config = dict(
    win_length=400,
    max_precond_dim=1536,
    lr_schedule='cosine',
)
Rows from block 3 of a small sound classifier, named by matrix and row number. Rows with one number belong to one neuron. Each number is 128 + 24 x the weight over its row's rms, rounded and kept within 0 to 255. All counts start at 0. After the name is the row's rms in percent of the matrix's.
After each neuron's rows are labels from the 100 clips, of 14848, where the neuron reaches its largest size: "strongest on" is what is common among them. Only what is clearly more common there than usual is listed. The data: acted Russian speech (Dusha).
# gate: MLP gate (model.blocks.3.mlp.gate.weight, 384x128), inputs 64-95
# fc1: MLP up (model.blocks.3.mlp.fc1.weight, 384x128), inputs 64-95
# fc2: MLP down (model.blocks.3.mlp.fc2.weight, 128x384, transposed), outputs 64-95

gate.237 102 [127 114 130 100 115 151 136  85 166 140 125 100 155 136 140 128 141 108  60 136 117 117 113 109 142 145  87 102 161 127 105 170]
fc1.237 098 [108 142 175 104 122 132 114 150 154 154 159 190 143  84 134 121 131 129 172 121 124  77 115 105 128  96 128 141 149  75 126 128]
fc2.237 098 [129 128 152  79  93 165 131 135 109 117 117 113 113 124 110 157 126 155 116  97 113  94 150 118 168 108 110  98 107 145 117 150]
strongest on: emotion: sad

gate.323 110 [135  98 171 126 137  81 110 151 150 102 128 143 162 120 135 140 115 120 150 135  92 152  95 161 111 134 129 111 110 112 115 160]
fc1.323 107 [113 156 170 100 106 125 110 141 148 177 131 128 201 159 127 126 154 140 105 141 122 149 134 116 109 107  96 105 155 126 144 142]
fc2.323 104 [154 109 118  97 115 187 119 138 111 108 103 104 137 118 183 125 119 138 155 175 170 130 132 132 112 137 149 122 131 105 130 112]
strongest on: emotion: angry

gate.223 096 [147 110 145 135 143 154 147 127 137 127 129 186 128 115 132 107  86  70 129 126 165  80 118  91 126 126 131 134 136 146 144 141]
fc1.223 094 [122 131 129 129  81 155 147 151 105 137 130 156 158 120 137 174 107  92 142 123 168  92  78 112 127 107 138 149 131 114 155 141]
fc2.223 095 [109 132 107 101 130 106  92 124 121 132 162 123 173 118  95 130 146  93 118 113 148 148 121 164 124 114 139  88 114 154 115 124]
strongest on: emotion: positive

gate.85 109 [135 117 129 164 110 122 113 103 114  75 154 126 158 133 111 118 127 107 119 147 116 101  96 113 136  96 135 192 127 134 121 136]
fc1.85 106 [118 146 146 145 143 106 123 110 116 122 125  99 122 103 120 146 115 122 117 121  92 162 140 115 138 127 141 166 157 155  69 125]
fc2.85 101 [120 111 145 132 121 157 140 132 126 161 134 139 120 151 156 128 138 131 117  98 145 102 138 127 141 112 135  76 176  74  89 133]
strongest on: emotion: angry

gate.24 101 [117 160 169 106 132 116 115  80 124 118 130 153 161 158 174 155 164 133 111 116  62 125 133 121 125 115 120 145 166 142 119 177]
fc1.24 102 [128 175 163 137 148 140 100 145  86 153 111 146 131 120  94 123 102 106 150 114 138 139 130 189 137 120 153 115 121 167 130 147]
fc2.24 098 [162  84 129 163 113 100 110 106 133 135 126 131 163 107 148 140 151  94 113 111 140 121 136 166 149 152 163 102 164 113 171 118]
strongest on: emotion: positive

gate.278 093 [137 136 137 120 144 146 151 146 105 136 125 140 142 131 166 114 112 125  57 125 145 152 131 114 138 124 132 168 122  79 153  77]
fc1.278 095 [132  97 134 125 129  78  95 146 163 156 130 142 104 127 146 125 102 162 136 132 163 140 121 119 123 197 145 143 107 112 107 159]
fc2.278 097 [127 144 105 162 158 116 161 135 132  98  91 122  99 165 114  93 136  99 101 139 134 132 119 134  94 135 153 136 118 147 122 114]
strongest on: emotion: positive

gate.347 104 [126 138 154 144 158 138  83  99 114 118  97  90 114 117 145 117 145  95 116 119 156 126  91 130 124 154  97 142 170  98 115 111]
fc1.347 106 [107  94 103 154 165 139 113 112 130  70 158 155 122 178 163 106 133 118 129 122 144 147 119 111 142 119  72 128 121 125 103 106]
fc2.347 106 [141 127 118 118 157 119 147 127  85 109 135 178 161 150 149 156 147 140 141 101 126 143  95 179 127 113 113 144 125 146 130 132]
strongest on: emotion: positive

gate.173 098 [153 121 109 128 144 148 153 140 124 114  89 127 122 109 104 133 119  85 126 113 135 125 133  97 127 102  95 101 122  59 131 153]
fc1.173 101 [ 84  83 170 110 117 131 113 124  92 115 166 128  83 123 154 110 133  64 110 120 168 180 196 164 134 132 118 122 102 113 156 149]
fc2.173 100 [143 132 151 137 124 146 133 112 134 118 122  94 128 108  76  76 110 128 126 133 142 140  66 159 159 120 113 133 160 108 178 115]
strongest on: emotion: positive

gate.138 096 [137 156  99 117 124 123 139 134  69 123 127 158 113  63 126 157 116 141 128 117 116 116 124 134  87 144 126 149 105 134 122 164]
fc1.138 102 [ 83 125 131 113 134  98 128 123 159 154 165 111 148 124 131 148 142 142 121 111 114  84 111 132 141 122 145 154 139 145  79 105]
fc2.138 099 [ 94 155 125  92 142 158 139 124 134 158 145 151 117 108 111 130 108 116 123 106 139 109 170 148 112 107 169 145 129 149 157 107]
strongest on: emotion: sad

gate.208 104 [138 127  98 122 159 143 134 127 112 137 158 125 133 169 127 134 125 103 162 164 139 141  88 128 133 114 193  84 137 152 146  89]
fc1.208 108 [121  98 114 121  68 119 157 155 107  92 114 123 144 156 128 101 112 142 110 163 115 100 148 154 133 110  76 105 102 137 122 105]
fc2.208 087 [168 145 137 104  86 123 130 128 143 140 148 111 124 127 115 104 134  96  99 156 115 126 127 147 135 107 119 141 159  77 176 129]
strongest on: emotion: angry

gate.101 108 [121 160 110 162 145 139 115 118 133 132 117 111 132 124 121 123 129 117 149 162 118 101 125 108 137  98 126 163 141  85 127 161]
fc1.101 106 [148 125 146 132  78 101 138 147 130 130 193 162 116 139  99 137 112 140  99 112 133 117  97 139  88 139 153 113  60 105 100  96]
fc2.101 112 [138 138 128 131 136 135 130 110 114  98 161 136  93 100 105 111 144 156 140 127 155 104 135 125 154 173 129 170 151 183 152 117]
strongest on: emotion: positive

gate.139 097 [ 99 160  82 124 119 119 134 173 100 129 133 137  99 156 135 136 121  99 104 109  93 149  98  94 140 155 139 103 128 103 105 116]
fc1.139 102 [126 152 150 155  87 133 133 130 135 105 113 119 161  99 148 105 114 122 145 105 176 130 109 137 109 167 147 155  78 163 157 124]
fc2.139 100 [128 121 121 132 130 137  98 126  91 184 176 116 151 164 158 128 154 119 147 112  68 101 132 125 137 170 169 113 120 151 107 127]
strongest on: emotion: positive

gate.280 102 [108 192 141 142 113 165 128 103  67 132  96 145  98 152 133 110 133 149 141 149 140  72 125  89 128 137 110 117 180  96  89 118]
fc1.280 097 [127 175 131 167 121 156 116 110  69 107 123 169 106 177  94 128 155 113 176 140 131  93 114 118 125 160 128 148 158 135 110  71]
fc2.280 096 [107 134 136 136 129 151  99 179 122 115  67 141 125 110 160  99 148 159 128 140 162 119 116 119 159 115 118 102 143 126 101 127]
strongest on: emotion: positive

gate.329 110 [116  95 118 135 151 135  87 124 119 138 154 151  65 118 106 121 143 135 138 108 106 152 113 112 119 178  95  55 134 181 176 148]
fc1.329 110 [175  89 151 128 158  98 124 113 129 105 119 115 131 107 134 154 117 138  93 149 137 126 134 148  49 174 131 187  94 139 107 142]
fc2.329 104 [113 138 121 138 119 127 108 142 145 122 108 110 118 123  67 136 116  98 139 149 155 102 107 116 106 148 184 126 112 105 102 111]
strongest on: emotion: neutral

gate.267 104 [131 102 106 141  86 136 110 154 118 149 137  90 139 156 123 139 130 112 130 124 176 103 139 117 137 108  81 131 119 135 155 126]
fc1.267 105 [114 106  96 139 150 133 141 139 111 147 143 103 132 154 154 108 141 151 124 126 159 158  95 114 104  99 170 136 126 160 138 140]
fc2.267 103 [151 126 145 162 112 121 166 127 113  94 116 103 167 124 154 109  88 126  93 127 108 137 126 132 105 155 142 142 135 120 172 110]
strongest on: emotion: sad

gate.298 104 [139 161 111 127 150 111 124 161 110 135 117 149 100 139  96 114 107 110 135 153 135 112 107 114  84 149 138 163 143 153 109 136]
fc1.298 103 [112 117 119 129 113 107 141 112 149 144 146 136 152  89 139 113  52 120 134 152 119  96 121 184 102 119 124 118 116 123 111 114]
fc2.298 097 [120 133 135 171 127  90 151 189 124 125 152 138 140 141 113 105  98 180 122 160 131 143 149 116 136 155 148 151 126 151 139 116]
strongest on: emotion: angry

gate.5 096 [137 113  97 110  99 121 154 135 122 130 160 147 140 134 147 113  96  88 135  95 178 121 143  85 135 128 152 139 156 145 109 140]
fc1.5 096 [117 140 118 101 129 129 105  86  99 156  77  84 135 156 162 174 125 168 160  99 146  94 116 127 119 121 134 149 155 141 128 125]
fc2.5 105 [ 80 123 140 149 194  93 119 112 166 124 117 152 150  73 165 114  92 128 106  94 140 144 174 114 131 151 114 131 117 145 166 137]
strongest on: emotion: positive

gate.352 110 [152 146 142 132 122 133 118 104 165 143 103 153 137 124 111 127 102 115 151 123 129 200 129 173 163 120 116 144 157 130 121 140]
fc1.352 101 [108 176 117 125 148 163 122 141 103 148 154  85 130 118 138 123 156 131 152 159 178 175 138 149 156 145 143 134 117 147 151 148]
fc2.352 091 [145 138 144 161 157  94 101 150 120  76  83 112 155 137  90 139 126 143 153 154 127 128 118 116 123 171 143 145 132  99 106 168]
strongest on: emotion: angry

gate.283 097 [ 79  98 139 112 179 123 100 106 140  92 109 103 113 137 124 120  83 121 162 140 125 129 137  90 147 106 100 149  90  92 121 172]
fc1.283 101 [143 141 126 199 140 146 162 157 120 137 148 150 138 114 153 127 154 127 119 110 137 122 120 140 118 153 111 111 150 122  67 120]
fc2.283 104 [149 128 144 166 174  63 148 116 173 118 139 114 183 121 131 130 111 161 113 150 100  84 166 151 129 171 131 129 117 121 161 124]
strongest on: emotion: positive

gate.297 092 [131 115  70 167 128 131 118 150 141 124 170 155 118 124 167 116 133 159 132 114 102 125  99  94 113 129 135 109 119  93 171 135]
fc1.297 097 [141 127 128 129 131 108 115 116 108 145 138 149 135 101 151 128 114 163 155  88 130  82 149 118 132 101 167 147 124 168  96 139]
fc2.297 106 [ 86 176 103 123 165 141 140  91 125 158 128 132  98 134 107 106 172 112 149 124 151 120  99 138 158 145 113 147 158 138 123 129]
strongest on: emotion: sad

gate.362 103 [133 101 150 118  99 118 153 143 125  96 117 147 119 153 142 160 108 138 124 112 114  98 112 128 128 113 117 137 125 151 132 109]
fc1.362 103 [117  83 128 175 137 137 130 119 113 124 120 167  95 152 153 138 163 127 138 141 140 111  80 111 170 151 117 138  71 161 121 115]
fc2.362 101 [156 116  57 110 117 116 118 162 141 129 117 148 116 177 131 124 125 158 140 149 153 140 114 143 166 105 115  94 128 162 127 168]
strongest on: emotion: positive

gate.65 102 [159 178 119  84 154  86 177 143 114 135 168 108 125 116 145 134 128 154 155 153 120  45 150 131 122 113 142 159 120 119 110 129]
fc1.65 096 [152 161 101 157  72  97 126 148 106  96  79 125 148 114 141  96 103 127 165 141 127 137 130  82 110 129 165 127 121 101  72 125]
fc2.65 095 [128 161 125 153 120 122 166 157 169 152 122 150 175  96 140 110 151 156 191 167 148 184 137 147 139 144 117 115 167 100 143  94]
strongest on: emotion: angry

gate.166 101 [128 103 128 137  89 140  96  86 156 164 105 105 133 129 156 113  82 145 103 145 128 168 140 123 123 150 154 108 161 134 174 132]
fc1.166 103 [102 121 127 146 134 128  97 179 130 135 115 105 113 114 126 107 122  70 142 163 114 160 104 138  90 129 136 140 142 137 132 168]
fc2.166 098 [117 118 115 129 148 142 129 142 126 125 120 156 114  93 152 103 169 160  84 149  95 151 172  94 137 172 141  84  67 136  95 131]
strongest on: emotion: angry

gate.73 103 [114 150 158 113 124 143 105 139 127 119 124 109 142 146 126 131 142 152 101  93 163 120 147 153 129  91 100 155 130  98 128 147]
fc1.73 104 [100 130 149 126 110 140 150 145 117 128 141 110 170 133 118 160 168 122 113 113 131 132 126 103  86 161 113 112 119 147 106 163]
fc2.73 102 [154 145 205 113 126 120 103 138 154 164 141 136 136 130 162 123 140 103 147 145  98 127 140 130  71 126 131 139 103 118 137 131]
strongest on: emotion: sad

gate.178 095 [151 127 112 122 129 141 142 126  95 118 146 169  90 164 159 139 143 109 120 123  84 145 102 125 114  78 117 111 114 115 150 142]
fc1.178 094 [127 148 132 180 129 128 111  94  96 125 112 139 147 177 161 101 130 134 154 139 135 160 127 128 104 115 130 141 153 136 108 136]
fc2.178 094 [ 63 142 148 133 104 143 157 113 109 129 138  95 146 130 161 115  89  81 131 153 128 135 124 112 128  86 104 143 146 168 155  96]
strongest on: emotion: neutral

gate.210 100 [133 107 126 124  95 130 150 173 161 110 115 119 140 198 128 145 129 146 153 109  86  95  76 103 127 127 121 116 142 137 125 134]
fc1.210 099 [115 167 124 108 105  77 172 131 135 138 121 168 106  84 131 105 116 121 146 175 138 133  99 121 140 113 132 134 160 134  99 135]
fc2.210 093 [132  90 161 136 123 117 128 142  85 133 139 145 115 155  99 171 133 160 164 140 160 122  83  95 110 129 134 156 105  89 142 112]
strongest on: emotion: sad