config.toml
arch = "convnext"
model = "sound classifier"
dataset = "acted Russian speech (Dusha)"
train_examples = 26041
time_shift_ms = 100
n_mels = 80
hop_length = 160
input = "log_mel"
spec_augment = true
win_length = 400
targets = ["emotion"]
num_classes = 4
norm = "layernorm"
activation = "swiglu"
mlp_ratio = 3
inner_norm = false
drop_path = 0.1
subsampling = 4
layers = 8
width = 128
kernel_size = 5
label_smoothing = 0.05
loss = "cross_entropy"
init = "trunc_normal_002"
residual_init = "none"
optimizer = "soap"
beta2 = 0.99
lr = 0.0017
beta1 = 0.9
shampoo_beta = 0.99
eps = 1e-08
precondition_frequency = 25
max_precond_dim = 1536
one_sided = false
adamw_lr_other_params = 0.00084
grad_clip = 0.5
steps = 15200
batch_size = 256
epochs = 149.4
lr_schedule = "cosine"
final_lr_fraction = 0
warmup_steps = 760
weight_decay = 0.09
adamw_weight_decay_other_params = 0
Rows from block 4 of a small sound classifier, named by matrix and row number. Rows with one number belong to one neuron. Each number is 128 + 24 x the weight over its row's rms, rounded and kept within 0 to 255. All counts start at 0. After the name is the row's rms in percent of the matrix's.
After each neuron's rows are labels from the 100 clips, of 14848, where the neuron reaches its largest size: "top examples" is what is common among them. Only what is clearly more common there than usual is listed. The data: acted Russian speech (Dusha).
# gate: MLP gate (model.blocks.4.mlp.gate.weight, 384x128), inputs 0-127
# fc1: MLP up (model.blocks.4.mlp.fc1.weight, 384x128), inputs 0-127
# fc2: MLP down (model.blocks.4.mlp.fc2.weight, 128x384, transposed), outputs 0-127

gate.323 106 [113 101 111 150 140 110  99 148  82 108 145 135 132 140 128 171 167 135 122  99 142 134 114 164 130 130 148 119 123 139 138 127 142 146 148 116 131 168 116 149 144 131 119 114 159 115 142 169 109 148 164 142 117 152 150 124 149 135 123 144 123 124 149 141 192 170 129 117 120 132 151 134 132 114 130 124  98 143 129 138 157  95  85 156  98 100 120 158 131 175 153 142 108 126 154 202  90 128 131 134 169 107 129 112 129 167 125 133 132 136 124 130 151  82 140 133 102  50 134 120 172 167 138 103 143  84  80 135]
fc1.323 103 [165 126 108 140 121  94 126 113 147 105 111 133 129 129 162 127 103 123 125 160 169 131 117  98 172 129  94 138 100 123 133 115 150 162  93 123 145 114 134  97 169 105 137 130 129 168 101 151 137 105 125 132 121 121 127 133 132 118 170 137  97 128 139 188  94 130 121 140  94 153  90 112  67 112 149 125 135 137 133  88  98 133 129 121 111 160 127 127 130 114 114  85 121 119 141  89 178 111 132 117  93 141 125 150 180  77 112 123 129  85 121  92 121 120 148 123 149 184 129 186 117  79 125 141 104 127 119 107]
fc2.323 109 [182 141 113 110 104 123 106 121 170 107 109  94  71 106  69 168 121 136 129 158  98 166  82 100 135 154 131 130 162 124  84 118 127 112 133 146 146 129 137 157 150 127 117 147  93 123  85 124 135 118 143 154 136 158 186 101 150 125 123 174 117 128 160 149 113 100  76 125  84 130 165 141 121 132 131  85 137 131 127 130 129 118 119 134 142 164 134 136  94 153 121 151 152 106 152 111 105 139 156 157 131 118 151 124 139 145 142 144 147 116  77 104 101 133 128 123 113 112 159 146 148 133 131 137  94 105  88 100]
top examples: emotion: angry

gate.33 114 [102  99 133 105 103 142 139  92 125 117 128 135 118 130 142 114 131  77 109 157 132 137 120 101 106  92 104 145 100 132 101 149 151 135  94 184 148 118 178 130 142  92 118 156  98 116 161 170 140 128 142 101 161  97 137 106 145 163 140  71 101  87  94 112  98 150 148 133 145 134 126 116 102 136 132 116 123  93 144 150 142 150 167 163 142 138 124 139 133 160 120 166 107 135 103  97 153 120  83 174  92 162 148 135 177 132 134 113 148  80 151 102 108 131 126 131 139 122 103 127 160 155 110 112 122 162 136 127]
fc1.33 119 [135 128 152 147 132  82 169 127 132 143 127  85 114 122 106 185 176 149 105 103 121  99 120 141 144 166 148 142 169 106 154 183  96 109  86 118 177 107 149 132 133 153 126 118 147 101 118 128 134 125 117 148 128 132  96 118 123 110 123 115 102 152 112 113 120 101 147 130 137 124  90 108 151 161 138 123 148 118 154  98  94 116 127 128 118 174 103 127 151 115 130  94 129 138 137 133 121 118  99 169 117 129  83 113 125 101 111 138 126  99 179 121 127 120 106 121 131 138 148 199 137 129 104 190 140  79 126  94]
fc2.33 093 [169 106 125 123 104 111 115 131 139 151 112 135 112 160 120 187 163 111  93  96 144 139 179 139 157  62  78 117 157 147  99 120 129 139 109  89 112 134 164 114 142 120 141 140 124 130 110 144 147 111 122 141  96 141 124 140 160 123  97  80  88 131 106 158 131 130 160 137 101  78  96 166 119  98 138 133 134  99 105 154 101 117 135 120 137 133 150 156 115 137 142 148  76 123 119 126 107 148 120 179 123  62 125 132 115 139  99 130 137 129 124 123 119 107 139 127 127 147 155 156 116 131  69 116 151 106 107 154]
top examples: emotion: neutral

gate.118 098 [135 144 162 158 136 122 162 151 125 150 129 111 128 139 125 129 127 185  89 105  98 113 168  76  89  94 133 136 133 139 113 118 103  83 129  99 102 139 159 119 183 161 136 143 163 123 175 156 111 174 143 150 139 126 127 166 155 115 172  94 157 150 126 146 104 137 120  87 128 101 128 119 106 150 113 112 123 135  88 156 134 128 151 120 109 140 162 138  97 113 123 129 138 128  97 143 152 162 143  85 135 108 131 144 145 156 127  95 117 153 137 122 135 110  91 124 115 135 143  80 148  96 137 135  75 117 130 172]
fc1.118 096 [172 149 103 154 108 168 144 127 115 108 122 112  90 134 144 134 124 115 143 134 122 115  87 130 188 142 155  77 120 113 139 116 133 114 136  98 128 175 112 169 124 145 113 149 107 157 149 117 134 119 152  99 130 196 120 132 181 162 149 152 150 115 125 142 126 120 119 100 118 105 109  96  88 124 157 121 149 150 152 149 130  98 118 142 128 142 131  98  99 107 118  92 111  96 160 130 104 151 128 107 174 143  96 165 123  96  83  96 127 114  98 133 142  85 137 104 129 120 104 136 138 119 169 118 178 140 136 100]
fc2.118 104 [131 106 144 130 156 118 127 112 119  72 146 102 138  95 120 173 102 132 153 107 146  70 106 120 112  68 100 128 144 120 125 160 115 120 120 111 139 154 155 114  94 143 103 142 131 121 126  69 125 146 117  87 158 144 120 164 131 102 134 124 160 158  74 129 150 139 123 149 120 143 150 139 149 132 115 150 169 109 109 109  72 153 146 127 100 132 110 123 107 134 157 112 121 135 103 152 149 129 110 159 158  90 127  88 155 140 138 145  95 123 120 127  87 108 161  83 103 127  90 157 150 141 153  97 162 128 117 150]
top examples: emotion: neutral

gate.336 127 [122 161 151 148 104 109 148 135 120 151 109 110 110  97 136  89  93 135 127  94 141 132 138 143 139  94 107 138 127 188 120 115 133  77 110 104 129 128 107  87  68  97  99 134  95 139 145 126 171 126 128  95 147 149 124 118 125 139 135 159 138 121  77 120 124 195 138  92 151 153 117 128 153 116 137 118 148 145 117 187 146 123 154 150 139 138 166 106 156 149  95 151 107 111 148 133 120 129 105 116 148 127 198 128  94 166 146 180 125 126 140 132 132 159 126 113 128 140 138 112 147 151 121 126 142  95 159 112]
fc1.336 117 [158 116  82 108 139 129  62 129 165 121 156  95 118 158 152 141 145 110 150 170 100 110  98  97  94 134 140 123  88 127  84  69 115 161 146 125 144 108  98 120 156 131 102 100 158 125 132 140 139 126 144 100 121 104 121 137 135 135 132 129 103 160 135  70  78 179 141 128  98 177 104 117 101 168 101 182  97 103 109 124 171 138 105  94 130  91 116 118 139 127 109 136 158 153 124 141 140 117 119  99 134 123 124 119 124 136 113 139 153 128 120 109 149 130 130 133 142 129 163 132  97 155 131 114 156 128 126 104]
fc2.336 091 [164 118 136 139 103 135  80 190 158 128 157 140 194 122 108 172 137 135 152 141 147 147 151 128 124 114 121 146 132 133  74 133 127 162  81 158 132 142 112 156  85 121 121  77 123 132 168 154 126 139 105 129 165 136  84 150 151 116 132 110 120 118 124 156 156 129 100 121 117  80 112 187 147 104  79 118 117 125 144 149 116 137 146 112  99 132 109 145 120 122 168 102 152 124 108 129 119 116 108 138  98  85 138 114 110 128 131 142 139 133  95 160 150 136 141 160 111 138 149 134  69 127 114 127 165 145 119 114]
top examples: emotion: neutral

gate.283 104 [ 92 134  99 149  98 137 159  97 111 159 148 164 126 124 130 110 129 149 114  96  94 125 142 150 136 136 105 114 128  99 182 100 150  71  99 129 141 144 128 101  93  86 134 101  94 107 169  97 172 127 196  98 106 124 139 153 114 123 105 126 115 115 129 134 186  94  84 135 124 167 151 156 141 131 134 159 114 131 127 131 100  80 148 153 112 142 111 133 144 141 129 132 108 128 155 133 193 100 128 116 149 105 116 163 150 114  87 115  88 102 133 148 106 132 128 131 119 115 120 127 119 146 126 132 112 126 154 144]
fc1.283 095 [121 119 151  95 158 153 152 136 136 120 139 109  89 166 115  97 102 126 121  92 115  95 163 135 116 115 131 162 137 131 140 132 154 167 115 127 140  91 111 135 146  91 131 103 149 110 130 103  96 159 130 150 128 122 109 132 130 142 108 150 129 138 162 106 135  82 160 145 128  69 130 136 123 118 141 102 110 175 116 146  96 158 165 128 133 156 136 120  93 133 168  97 195 100  93 102 132 137 149 131 126 141 147 138 109  90 139 151 195 147 126 138 140 115 182 109 152  92 105 140 124  93 131 170 115 146 156 141]
fc2.283 091 [126 168 144 143  91 139  94 151  83 144 115 108 172  80 140 105 160 105 149 130 150  89 140 127 127 129 104 104 158 115 131  99 111  85 105 169 163 153 153 109 135 133  91 125 122 147 128 119 147 115 157 121 115 129 139 162 150 107 104  84 103 148 160 102 173 144 134 125 158  94 112 156 126 125 105  88 136 118 122 115 108 126 105 122 103 143  80 106 120 128 151  99 108 150 150 134 115 101 127 158 115 113  94 137 120 152 133 162 138 162 130 118 105 127 108 127  73 124 135 131 120 109  70 109 139 192 159 118]
top examples: emotion: neutral

gate.18 099 [127 153 151 155 136 128 110 183 114 106 127 117 129 120 101 130 119 146  93 113 136 131 119 112  86 108 137  88 133 139  89 117 131  91  75 147 159 121 137 128 108 156 101 141 133 119 169 156 158 128 113 140 108 160 146 108 137  92 165  88 156 124 120 124 105 130  92 126 108 148 115 141 145 119 186 157 136 160  96 151 102 115 104 138 123 123  82 114 128 142  80 144 159  94 154  83 191 151  95 137 137 111 147 129 123 134 103 118 116 112 127 105 122 112 139 129 147  97 150 166  98 120 125 113  75  98 123  86]
fc1.18 107 [139 161 144 141 125 111 113 118  80 139 115 178  71 137 126 113  83 108 121 113 136 112 154  94 146 122 109  87 180 103 138 162 166 138  64 118 141 110 164 108 155 138 126 137  99 103 157 109  92 105  72 143 141 117 142 107 107 129 126 136 154 152 110 104 139 116 153 125 184 132 163 121  89 122 125 180 149 124 141 114 135 182 133 107 135 155 126 125 117 143 122 114 129 145 128 118 124 111 121 110 137 168 129 154 113 149 129 125 119 148 115 118 106 120 128 118 154 116 154 137 148 137  97 173  94 122 110  67]
fc2.18 099 [130 148 110  77 119 105 103  91 115 110 123 162 138  92 134 172  95 130 158 121 127  75 210 132 127 138 143 131 148 141 153 135 148 104 119 132 151 142 127 119 133 135 110 109 155 134 163 129 126  98 150  84  74 115 116 119 164 148 160 121 101 148 110 111 173  91 115 157 134 107 141 139 118 170 111 177 133 157 147 160 118 129 165 121 148 131 125  88 142 106 138  81  96 126 123 115 106 113 158 115 115 186 148 132 139  94 139 129  84 158 102 121 113 119 137 123 139 144 123 113 136 118 159 108 121 107 143 130]
top examples: emotion: angry

gate.53 094 [117 118 110 139 134 119 115 128  90 129  91 135 134 161 123  80 108 131 111 131 117  63 162 159 120 122 150 118 146 131 134 108 118 116 147 155 139 119 180  82 132 166  47 125 139 140  97 158 153 136 140 145  90 163  83 129 158 124 116  97 107 101 104 141 138 100 123  94 156 154 128 131 111 176 155 156 128 174 170  97 114 156 124  96 123  93 131 156 105 110 141 119 148 109 112 133 135 139 113 116 111 120 102 129 130 124 168 137 126 103 144 119 118  89 159 159 173 132 137 121 109 148 159 151 119 124 112 105]
fc1.53 100 [119 138 107 140 131 150 135 121 108 121 149 161 160 164 154 116 115 119 134 126 108 103 140 134 104 130 134 145 180 145 113 158 124 114 133 166 100 141 153 115 143 146 123 120 133 129 109 116 125 149 136 128 139  85  97 141 142 164 170 118 111 117 100 141 183 136 143  99 152 168 116 169 112 138 167 139 143 171 137 133 145 105 168 148 131 171 167 173 151  70 111 104 157 149 145 136 129 160 138 112 118  98 112 156 142  88 169 158  95 157 145 133  98 133  84 140 150  89  90 114 103 102 103 116 126 124 121  81]
fc2.53 095 [143 173 137 111  95 138 118 141 164 132 150 115  89 153 104 159 128 134 113 137 160 183 122 154  99  91 155 110 105  91 120 131 143 130 170 136 130 117  97 157 128 124 117  93 132 150 103 102 131 105  91 122 152 119 154 125 163 125  92 127  96 148  95 130  88 118 146  93 181 135 118 112  98  81 147 104 144  98 110  89 100 118 160 103  99 142 129 115 162 137 120 102  99 137 106  97 123 121 135 131 123 119  94 108  96  96 143 132 145 179 132 103 138 147 112  85 109 160 117 145 135 162 152 147 161  91 122 119]
top examples: emotion: angry